{
  "encoder_arch": "swin",
  "encoder_bias": "all",
  "encoder_parallel_block": false,
  "decoder_cross_attention_every": 2,
  "decoder_tie_embeddings": false,
  "residual_init": "scaled_by_depth",
  "steps": 8400,
  "batch_size": 64,
  "epochs": 5.3
}
Rows from block 3 of the text decoder of a small image captioner, named by matrix and row number. Rows with one number belong to one neuron. Each number is 128 + 24 x the weight over its row's rms, rounded and kept within 0 to 255. All counts start at 0. Numbers have three digits each.
After each neuron's rows are labels from the 100 texts, of 14976, where the neuron reaches its highest value: "fires on" is the input token at the peak. Only what is clearly more common there than usual is listed. The data: photos with spoken descriptions (Open Images, Localized Narratives).
# fc1: MLP up (decoder.blocks.3.mlp.fc1.weight, 768x192), inputs 168-191
# fc2: MLP down (decoder.blocks.3.mlp.fc2.weight, 192x768, transposed), outputs 168-191

fc1.607:111105164110169086122107076100128111103133145124148108148090155134175120
fc2.607:144122128154167130168162123150115124120110151101143154172127076136114117
fires on: "and"; ","

fc1.118:120116164087107117187092124133131098098131152131104125103101140135120119
fc2.118:133142101137153145164100124121132170155148129085172120160169090130151135
fires on: "group"

fc1.661:136118140145101114110103099104097152111147143141125163158138131113174134
fc2.661:111173135128159120125119130121109109131088130171150117103102084151098113
fires on: "person"; "these"; "plant"; "people"

fc1.728:110113107099089153117090109120135108096169135142127162167118136148143114
fc2.728:081159081128133108132122122158143141144111114126122183115105111142155119
fires on: "are"; "is"

fc1.143:098128114158137099127167135133102093099156173121127116129133166110154128
fc2.143:093091127130133139153132155114171099164143127116081149111114087147116127
fires on: "see"; "."

fc1.545:101126091104080139121115109104113109104156112109111133108127122086142144
fc2.545:108143133149174114121125170135137126095145069105090161169113138092132142
fires on: "see"; "we"; "is"

fc1.126:124149064137137135152086115138073109154172145120111118128143127108145164
fc2.126:136101132137100138137136133103144170118167100100139132154100118114135110
fires on: "we"; "clothes"

fc1.47:126155117116190118137116119136121112119140130156108130135114169136134104
fc2.47:137122112115112130137173114144111125153123136188127121098138112170153131
fires on: "are"

fc1.413:148117108138125141141130141097091127140153144111138134157127118124118121
fc2.413:136114132117135115097125134137146129131138124145149184139138125103146153
fires on: "wine"; "woman"

fc1.224:174127075118153141157133146157148074100138136114121128135121175149148132
fc2.224:124150164115131137132155130144140118193166111120099163141149120130130111
fires on: "."; "i"

fc1.190:190130119157124137145113117163132141158175145105157166138137155145157118
fc2.190:148115128115161141132144116158123116131160124121101112143065136099136148
fires on: "group"; "front"; "and"

fc1.97:108179105130108108122131111115103113121154127102166120128143137148148109
fc2.97:136094134101092125177158121132146108093145140142127099151156149126143145
fires on: "text"; "a"; "on"; "there"

fc1.473:120129109130130105114128077154081110123164164141073083163110112124148128
fc2.473:128109125201118168082125122125077111116071116156112143141111189103119137
fires on: "."

fc1.581:112124114106160134131125095093107122136151140104148140111122140136098151
fc2.581:135116163132120142142132169137187145147120188071135130114139141123142123
fires on: "we"

fc1.532:141125097177177139141113107103120115131157168132116117152113071114167151
fc2.532:104132174128109050151130153129123126149134117127130106102146126070106116
fires on: "are"; "photo"; "."; "is"

fc1.82:115130101132128135131159103142118160135169192135167101138098140145141139
fc2.82:158096119100187136149128164147108117097128069133165163188091116118120117
fires on: "are"; ","; "and"

fc1.219:176121112177151085124135116169118102114158154106133159112108065100160158
fc2.219:137160129134148117126158151114120151094115083132120099087155096149153152
fires on: "and"; "."

fc1.331:142127132118136095137180091135125097106126141132144123160115136149101141
fc2.331:130138141084156107131086109113124137103176154133088092143128143117125128
fires on: "top"; "consists"; "can"; "either"

fc1.202:096115118128135120151154099138149090130127145157068110168103129137154123
fc2.202:104142156148122081133133122122127120168120138145143138117138148150144150
fires on: "group"; "groups"; "lot"

fc1.318:149086112134106123127135130158169125094138159159116110153112126151149166
fc2.318:115153163152125102108100078161109141104110112089114146121111145155153128
fires on: "there"; "the"; "some"

fc1.746:133108151163188079150121148122126093140139125136135125116130081123126163
fc2.746:144133127097103159152154090126179132142151100064128085089096079130145111
fires on: "there"; "i"

fc1.174:130168144129121095111109115118121052112156116127127142143132123132157154
fc2.174:114104085128123157128165134129145182096144135139130139108126102145140116
fires on: "."; ","; "and"

fc1.384:129110142115130083127115105112141112154188138122109120116085111101141191
fc2.384:105143146108137144183104133139134153125136155124167148102115133108134109
fires on: ","; "sitting"; "with"; "are"

fc1.462:147136159136130117114122090144120148089152159110106092132110128140157160
fc2.462:139183114101102134119171113174111104155135159131082146115131116158109145
fires on: "we"; "computer"; "over"; "projector"

fc1.359:165169149107150094175165095157128129076146156114150117133147085123144130
fc2.359:122133125135128090176135143092165135119143134146092114137159114166134116
fires on: "over"; "front"; "there"

fc1.153:129112142159133110113143081141085118139110126152116134165111160123130166
fc2.153:105143127150159125141132160103126127107125131108127123164109148105091153
fires on: "cars"

fc1.217:156129121130121102113106089131143122104125136089155119158088096128167101
fc2.217:116122143105116144109106175134128130100103110123066127109137104148147146
fires on: "."; "and"; ","

fc1.123:149122124163122126120167138165115111127141192109145135166132141116137157
fc2.123:099162098081148143148172111106141131109129146109135178115138147122117117
fires on: ","; "water"; "black"; "white"

fc1.154:121137133076121105169113129113111071124172160147145105180116118106142150
fc2.154:128145094112116131099124149137114074110121073168104149131107134079080105
fires on: "see"; "poles"

fc1.452:135122147140116126113176107129161116112156159140138127126159134134138152
fc2.452:155126103137129138106096119181111122160123110103109152076126099108136122
fires on: ","; "a"

fc1.33:193144119167138103147153112138111130130167118124151114120147073126140130
fc2.33:157141117122152105117165149147119134112133137113131143134126116139134150
fires on: "top"; "over"; "beside"; "behind"

fc1.211:130130102104150139158080138122126140099152144120122134178160125092132154
fc2.211:159136157183142130111157150139121136146082152169133117130103108116134149
fires on: "another"; "this"; "other"

fc1.146:113125085112127151122107104112072129111152173135141115169104154117121153
fc2.146:091155140107151133108116144062142142122135145140185132158128128129138125
fires on: "can"; "<end>"; "on"

fc1.710:151116112097171125147086091155145110139132162121127107129115142146136121
fc2.710:138094153136113151129114122139127129139133074130183156130135136099097161
fires on: "front"; "table"; "the"

fc1.603:153156109084168138120094107111117110143167116140105155153114106141160112
fc2.603:131083154118104151135103107161119130086124117202128145142132154119123112
fires on: "are"; "the"; "is"; "people"

fc1.370:082125067098110063122097103143125073102153161134132112105147148129138102
fc2.370:131129127165120139155150147195114143138181152119125129122135091124136121
fires on: "see"; "the"; "is"

fc1.700:106112132068137130132164124111084072101130155103139141157143158112137132
fc2.700:149121117113069125154117115122127123117136113141116044128150091144117115
fires on: "front"; "middle"; "side"

fc1.437:114120141105142103110137094123122116140121160113106209146101138093153113
fc2.437:119120103127098133095127107162125127082151135155096103143176143143095153
fires on: "."; "a"

fc1.722:150169095140148093098085119125110155132139173118082126157135115108093151
fc2.722:112126086157131142083113179114107142170088168146127163185114145147082146
fires on: "we"

fc1.345:176122125134173104136132082144078105128151161132103117145107126113110152
fc2.345:132116127120133165148128105144154127121150168183140141153106128102103133
fires on: "group"

fc1.623:116105115119145123094114137135122164126162181082110122128092123107164180
fc2.623:122110121143152169181147133157132152124074125148164150101131145134146117
fires on: "."; "and"

fc1.50:132107141129085129104153100155145170135150134150137131154130158119172136
fc2.50:103157079170166108140120130150119134132078097088141188123095129082116100
fires on: "man"; "at"; "over"

fc1.671:153121133109141147141118140123149155136131160120093095137095127149136130
fc2.671:170154114115145131183164127116121108103132127167144122132141119117138080
fires on: "can"; "sign"; "above"

fc1.614:137121101164170093137109076151138117103085142118102090111119109083154108
fc2.614:135113141191144124083165183152113094143091153190154149141167129098138136
fires on: "a"; "the"; "and"; "is"

fc1.558:176165124142161102152163144149125162138151143083099126123118139159138167
fc2.558:154106164097123083148165130112158107140165165147123164186117098117117118
fires on: "the"; ","; "water"; "bottom"

fc1.170:137112110113171156141098130127094147146134121107112163141102156139131165
fc2.170:118138137115111127141165127138140157100099146143120090145130139144158151
fires on: "group"

fc1.503:075148086134112119169121134124095097131144169117134093119147149117134148
fc2.503:120142113111126091135157091119099095130132163109132110124111176126138140
fires on: "the"; "be"; "each"; "and"

fc1.179:117137143092136092120148089083151089109153143099086152116099120162146105
fc2.179:087137128119132149096189141116105111133103135150117129170098143111171104
fires on: "front"; "them"; "him"

fc1.537:118150093079155111147134104155135113099130170129105127142123137100143112
fc2.537:126125115124132086121164117129127140126113131113130137149146170102128208
fires on: "see"; "the"; "color"; "black"

fc1.535:092105144096118126134154095102106167121178141137081116119124138128183151
fc2.535:100117140127113127104173131130108125107084122151114125134149194114162130
fires on: "inside"; "this"; "the"; "see"

fc1.210:104154096127126145146115101136105122089114159170103107113145117147119148
fc2.210:128128093109154134120135097126154128153143116156145128123139143188152126
fires on: "are"; "the"

fc1.122:130166152155172134115112107147123090114138131112114146146133169114134162
fc2.122:116119145118119121115202118105150136109119094142132159151105121121089125
fires on: "we"; "is"; ","; "and"

fc1.477:135126149133143121170173132113125133130160169165118126130083075098169144
fc2.477:128151111131106116102065102146108065106155115130136126106093119144147130
fires on: "see"; "in"; "holding"

fc1.571:147133103097120100116099103143121092090138119142161125133109126117139149
fc2.571:148147153148126140144092108104132143128121125145130135152102128127120109
fires on: "the"; "a"; "another"; "we"

fc1.441:124142137098137122137112124110090096143107197165111116148091120125158129
fc2.441:142120129167131122137128143105125098097112088140129154112129146089109126
fires on: ","; "placed"

fc1.533:156141116111136107076089108139155122095124148106142118127115129135125150
fc2.533:108122109139127140101172147109149143112150099129145120122101068159130170
fires on: "."; "in"; "and"

fc1.760:120130123113109124158118098161071111085177133125157140133135130158172130
fc2.760:141113109137128150148129129088129116109146115112179179091158165147164135
fires on: "can"; "and"

fc1.236:114098131101121103173126097168105110116147141132114118117127098112109129
fc2.236:160109139125176125128150145111120146133088152118106151141180104165122097
fires on: "and"; "."; "an"; "few"

fc1.767:103109139101122109135145122120080070136149161143145174100120130105111140
fc2.767:145116157163166160145122124069147111128162083082144164136161135106109093
fires on: "the"

fc1.315:158121096096125123158114080101115101118114157125109138111099112140138187
fc2.315:126138119133103146168104153125136095106120123125097143112071134129151133
fires on: "we"

fc1.204:154120131122119110134129137110124090149137114079153159130109140139132154
fc2.204:160102148150189162122135169112122128121104114116114100109153133088095073
fires on: "top"; "the"; "to"

fc1.478:089177131117128147159132119158100118079149139127107097153142117103182106
fc2.478:113147130128159118118110142097120151134136137160135189155147123117131091
fires on: "man"; "boy"

fc1.765:105118109131141136080124102144143138128150112164119130156159116101162150
fc2.765:121164151084152153138130158130136125120126141129143137118165132129112141
fires on: "a"