config.yaml
model: "image captioner"
translate: 0.06
encoder_qk_norm: false
encoder_patch_size: [4, 4]
decoder_width: 192
decoder_layers: 6
decoder_parallel_block: false
decoder_tie_embeddings: false
grad_clip: 3.0
final_lr_fraction: 0
weight_decay: 0.05
Rows from block 3 of the text decoder of a small image captioner, named by matrix and row number. Rows with one number belong to one neuron. Each number is 128 + 32 x the weight over its row's rms, rounded and kept within 0 to 255. All counts start at 0. Numbers have three digits each.
After each neuron's rows are labels from the 100 texts, of 14976, where the neuron reaches its highest value: "fires on" is the input token at the peak. Only what is clearly more common there than usual is listed. The data: photos with spoken descriptions (Open Images, Localized Narratives). In brackets: how many of the 100.
# fc1: MLP up (decoder.blocks.3.mlp.fc1.weight, 768x192), inputs 56-83
# fc2: MLP down (decoder.blocks.3.mlp.fc2.weight, 192x768, transposed), outputs 56-83

fc1.561:139149144179166119128098093135103095127086158136065100101099161208129126099171192114
fc2.561:096101097159096161158125076116181117122092168103134137056134147094115128117126088132
fires on: "the" (19); "person's" (11); "human" (10); "person" (10)

fc1.317:071071135106064138130093122054148114152125131176117145096141069082143080145154161131
fc2.317:118164149138131101089186151101090099117125119097097138146146135110081122126139120139
fires on: "of" (58); "." (17)

fc1.90:095136098101105149098147115134149173167096133124100066103130133142121104154148154098
fc2.90:112151088128123116126185132104091109111176141104140101149148105111099108067164181206
fires on: "the" (58); "two" (23); "an" (7)

fc1.77:133060126150105133166137118122101108149117179166133140145127073224112145095093090146
fc2.77:083151138095104131094153136152190110176194131113123164165116095179138145182148089099
fires on: "i" (26); "watching" (14)

fc1.342:179114069194135133149095125166135149152098128122135112141084124169149099120114171133
fc2.342:147079114127072169160156184159072152155088162205127103100119114155111138088191134095
fires on: "is" (27); "horse" (12); "are" (7)

fc1.269:085105154187163149078111130113131091128138121088139073122148110192125136104144142134
fc2.269:123109106112117097115159130119128120133175136125102099197122163113087151164085095176
fires on: "the" (29); "are" (19); "a" (16)

fc1.61:096115161159090138075099186058156104141077151165154138070119104137169190109108048116
fc2.61:113101111106162147168108171166145121141071111123106122151174137116148122124120149169
fires on: "i" (71)

fc1.220:081101130160095179135135124050179125150135104134128068123102109131173090127151149120
fc2.220:104133109116088113114151119118108103134183113124070133165121130177093177127113106127
fires on: "is" (54); "and" (18); "many" (7)

fc1.348:146086180171071076150098090157204124173112094094108137126116127141085121110118088129
fc2.348:086191056127113118143148146107108170158152093113101105192105033062145074155143112113
fires on: "," (53); "few" (8)

fc1.705:101127154178116079111090179116084110142104188157152165203109090176116171119131114177
fc2.705:106121142144130108117124187130099094102128077107151117137183149168159150118121123131
fires on: "i" (15); "with" (10); "there" (9)

fc1.679:108158193123138098156102147109111114164067158156144153149178123112144094125162096164
fc2.679:134110143072177091119092140113133073128142137087157156137154190149156107174166168155
fires on: "a" (28); "the" (23); "on" (22); "in" (19)

fc1.202:126148096112078143088134078116150147122098157135134116114090118175137123098135074139
fc2.202:163109129161122184081094135144156104109142120139141127143134115146116118174118109138
fires on: "group" (69); "groups" (10); "lot" (8)

fc1.12:084111131160142146177108145135153092122155207138086186097142188137091151092112119146
fc2.12:125071109074128154130121157072104173148127151125133149098151144160140088140033073077
fires on: "dress" (17); "to" (12)

fc1.604:078113125099110168187097110152129138100140201146140171124149117142143113046125123121
fc2.604:141068079192114114167097077110132132096066091143128135088157175130114102162159088126
fires on: "," (17); "we" (12); "them" (8); "on" (8)

fc1.415:110113163161102234112123132095188130093148087134057136102142128133104168150139153154
fc2.415:155162071090096117073153181159122116107167168115089124101167138077128198102114100172
fires on: "consists" (59); "i" (24)

fc1.650:139057117125171133148078083115150144083113157150114108046117143184179142091155145107
fc2.650:147131133119104186106087124164093194113095174135130135149083141106134054134135161090
fires on: "view" (25); "top" (18); "a" (17); "dining" (16)

fc1.483:140088116124131121140120143166131114158076156124134158121117167124186121140165105114
fc2.483:109139171168112185053165144112139112121169117090183092074161142135104153112071128101
fires on: "can" (80); "i" (10)

fc1.539:091100118144149132127104203140103183184094122132071083077101157173132105140151108158
fc2.539:127103129130120131140097112171135114119137141115162171161094118120079093159153102185
fires on: "consists" (59)

fc1.163:149141167139073125115093147112113176137147146124094081117103152085183134140124142070
fc2.163:119165134133140109158138061072146066140163101131116095099135136117166163152106151156
fires on: "is" (30); "," (13); "can" (8); "of" (7)

fc1.345:118085143115108167162122126118104200109086142145132104096139144139166077155163103163
fc2.345:117089136116168154100084069095173185082101150136113115100116120110153138108084127178
fires on: "group" (98)

fc1.203:198122136091122185102081117111185093143151121159089117151135086138127157133160159094
fc2.203:123108102144115108185164087148107124181118133165099136124191150140149119091142115076
fires on: "," (51); "man" (12); "i" (11)

fc1.577:094152108116142161063174102073199043148135140118096163128112076117124135148183143119
fc2.577:183140125098128122188091129142138130163135156127134182090116110100118129134082201157
fires on: "and" (30); "," (24); "the" (22); "see" (16)

fc1.173:160194176148078121129126175121102081097066112115107130117097108168131167098153157164
fc2.173:143197155130146140141186081132045123155118145131083134087131132073100141163109102127
fires on: "there" (33); "we" (17); "t" (13); "persons" (13)

fc1.690:090085143104142176156099156111204096164105108089158130138073125122195161135116106155
fc2.690:152097091100155175118073126067122111183149078161148128103094121225156115140105141136
fires on: "the" (45); "this" (12)

fc1.507:143131119104135176181176111128128146120128129164058152166143094147161138116161112086
fc2.507:112174141112120143141163120082074137148127172062099126092108115158113136126171101115
fires on: "is" (49); "," (15)

fc1.445:098100141154123114083106127129164107172166145149088158126121111149192114130103136144
fc2.445:089094073156098155108087152131135155129127075136098142115140114125154143093135079154
fires on: "the" (78); "see" (12)

fc1.481:138087150116170098149152183083110084162100169117094092110147109161167115126182154130
fc2.481:083116115081166150062170144182254175154106129141145067142115148164203164165136149140
fires on: "in" (29); "a" (20); "the" (20); "some" (7)

fc1.124:070178136048121104170121148098112108187141147089116132099123145108142114121181073123
fc2.124:120109155154134159121160138127067149117136104081135166155176133149137110103076046081
fires on: "vehicles" (22); "people" (7)

fc1.123:158122110150078140149124108139129113157158197106080128125086120153210122136142080125
fc2.123:107084125115167080158135128144098097152135149141117175154132155157075110182154155103
fires on: "," (17); "water" (12); "black" (10); "white" (8)

fc1.184:172161112124078164112093154111163122120103203162114172126229062102077163097119135141
fc2.184:100129167170181081112150088126105118149160138109183140076095134121147100087126012117
fires on: "i" (77); "could" (7)

fc1.520:087088122102131136134086158118186149113147178189116143101119142134164141159162136109
fc2.520:190119118179110086157087151156105107105175115081127131148140122069099085104141113113
fires on: "can" (96)

fc1.680:118182128086191079090123165167156157137060114109092062118097099230106090103175118100
fc2.680:129124101197151164141181145132152147109140163131112135168179142156138111084148162118
fires on: "vehicles" (23); "is" (12); "painting" (10); "are" (9)

fc1.9:182119173188121110130120081123128121194098124115140109129102125155132092103137182113
fc2.9:108140147182126145093146136073208109079118107142144117141124097097134111181073112142
fires on: "the" (28); "can" (21); "his" (9)

fc1.567:043081147140108186093099129160111090156131141157089125155138167132133100154133077101
fc2.567:119140165165198113127101164147133109148115091168110130123095116145115111114131168146
fires on: "in" (22); "at" (18); "." (14); "," (8)

fc1.584:055150140088173098169099139160122148104115165136127152060054095198135129155135111100
fc2.584:133078133073105083101165116128113124165112106138117106161134118105172131152139100093
fires on: "and" (66); "the" (20); "window" (7)

fc1.363:087139163179155157115112159177105068148081103161092165110142130148125129176169113183
fc2.363:171032106149078132142125136120149188097112172164161182163084134073086111114114135139
fires on: "i" (71)

fc1.525:110096164126120130107102168106147136135102153149102123123121140145123133082120077154
fc2.525:083203146145182137183066134125125152113088099091134155157151088038143119101151121143
fires on: "in" (35); "we" (22); "a" (19); "an" (10)

fc1.252:160075201107175163152071138162118090136101142157122148056137143178142102043123124091
fc2.252:151144118116099116178097116136091177170089159154091127186130103126137097187100126117
fires on: "," (75)

fc1.236:170102116153125180181132151078195116139063175081143095113167150138140056097124111106
fc2.236:109154112069125112078120127134150126135173114161166124159067139201141130172158108049
fires on: "and" (26); "." (21); "an" (7); "few" (7)

fc1.146:111151176064157118188115076157125088169138105146087193145202125130150078105116169154
fc2.146:118163115151152139132124161126099077100079090149113173135140115112129168136172145173
fires on: "can" (17); "<end>" (14); "on" (9)

fc1.288:111088141114155162096121077119122142165036141148132109162057104162121120134110064120
fc2.288:139157148095084162111138115133134109077130155152114126104130130101147095177143182170
fires on: "group" (26)

fc1.264:117133148130115167155099097146161180153096127131148100076158102127067096167099113101
fc2.264:105135105154137048136094123157097145091119149113148149130135187102111159142126173121
fires on: "," (26); "we" (26); "." (12); "i" (7)

fc1.63:155125134133140145140094173179137115155140198126124121107152144086080060139160174116
fc2.63:136127131107106061076117174099122116166166080204144160126101103093102096191146119148
fires on: "and" (49); "of" (7)

fc1.736:090125111202067174144149114105145128117157149146156071138203099150109143116116117166
fc2.736:123167086082199145142141083148135117113123171102131155135124126088128150105068113128
fires on: "consists" (97)

fc1.100:143084147070138155164105175171165056157160150094154087138170143115156126149158112154
fc2.100:130104137119119168197122105130166124159148108120120172106164123173134124084135111145
fires on: "in" (29); "and" (28); "," (24); "a" (12)

fc1.218:132156100136231111079106119132118138159113118116167137123143141129105119108169100161
fc2.218:122125169183136102185130143169157152169087078097098146113104118119143136063165150102
fires on: "and" (46); "the" (19); "right" (9)

fc1.241:146094149133135171154148130121153122124137103156088195167150139137122169072122126160
fc2.241:101161145133172164133166097073137161146182096074096087158116055130125125122123182148
fires on: "," (67)

fc1.170:126104100105120177087124179163164132100116121108162056111120102144121109127138103126
fc2.170:126097155112075126109179160129136141112140168140141146118130090180155157138141158097
fires on: "group" (98)

fc1.91:095132135142125146082087172167134126092163145171121103101139146120080163130123117127
fc2.91:152145124197171139137125147186200094079143124140139099112116164106072123120170059098
fires on: "can" (100)

fc1.611:064131101112168078104102128121115101152095113132134097126191142152176121141141148179
fc2.611:114069093154080122115177123136152151114147057116143089142123152134047109147153103169
fires on: "a" (43); "the" (39)

fc1.522:096116156105066154152128140184108081160100152096088161146134105091094059165083045140
fc2.522:145100207115128098109178110154176084148148167137098110155140110125111118102144146101
fires on: "of" (76); "few" (9)

fc1.614:153141136090126128154093131142168113161108179146151136143126169168156078083158121115
fc2.614:087132107147115107128109106102187197145201113095076128176101137150078101116108141137
fires on: "a" (27); "the" (16); "and" (13); "is" (12)

fc1.347:148152121121158109104073161110138128160121132107145114151146088137139057170136112163
fc2.347:135088081227179124106095121143081156188161096106134136131080128114114125081178144116
fires on: "we" (48); "sitting" (35); "standing" (12)

fc1.738:091189121102139114121099110145155103105039148208091117143101109136169128102098113112
fc2.738:078094159127185182108174119110133148130111096153172104136128140077124118132144123194
fires on: "and" (26)

fc1.733:163134184121103127122116104098120190158123112149146171120114091194083055120101168165
fc2.733:163054118102105085118159117115117145111103171113126151181107117092125177138193103109
fires on: "of" (87)

fc1.5:126092080112075156099104154106122195130089108138121101157083092123132098138131161164
fc2.5:142144079181133134128132113181141148087152163154141141117100083159124105109128139133
fires on: "group" (33); "we" (23); "which" (9)

fc1.138:168127151147112145200094099132150132152094146145107125148148151192131167100187091087
fc2.138:093146113159120110103164128079177146103136095153187145113132150078087157122153060151
fires on: "in" (44); "on" (22); "is" (21); "object" (9)

fc1.673:115169188066085138139157122112106128187087113108063113093132230132131057074123119113
fc2.673:102129141098138149151119130096090063131135181156131178149162123141153137111123108101
fires on: "glasses" (9)

fc1.25:116179152128168124099099146152151202163122133107176169120125126138120117073106160148
fc2.25:111142146117128138126146062072065131120182087134108217125145130143101103071077129141
fires on: "we" (69)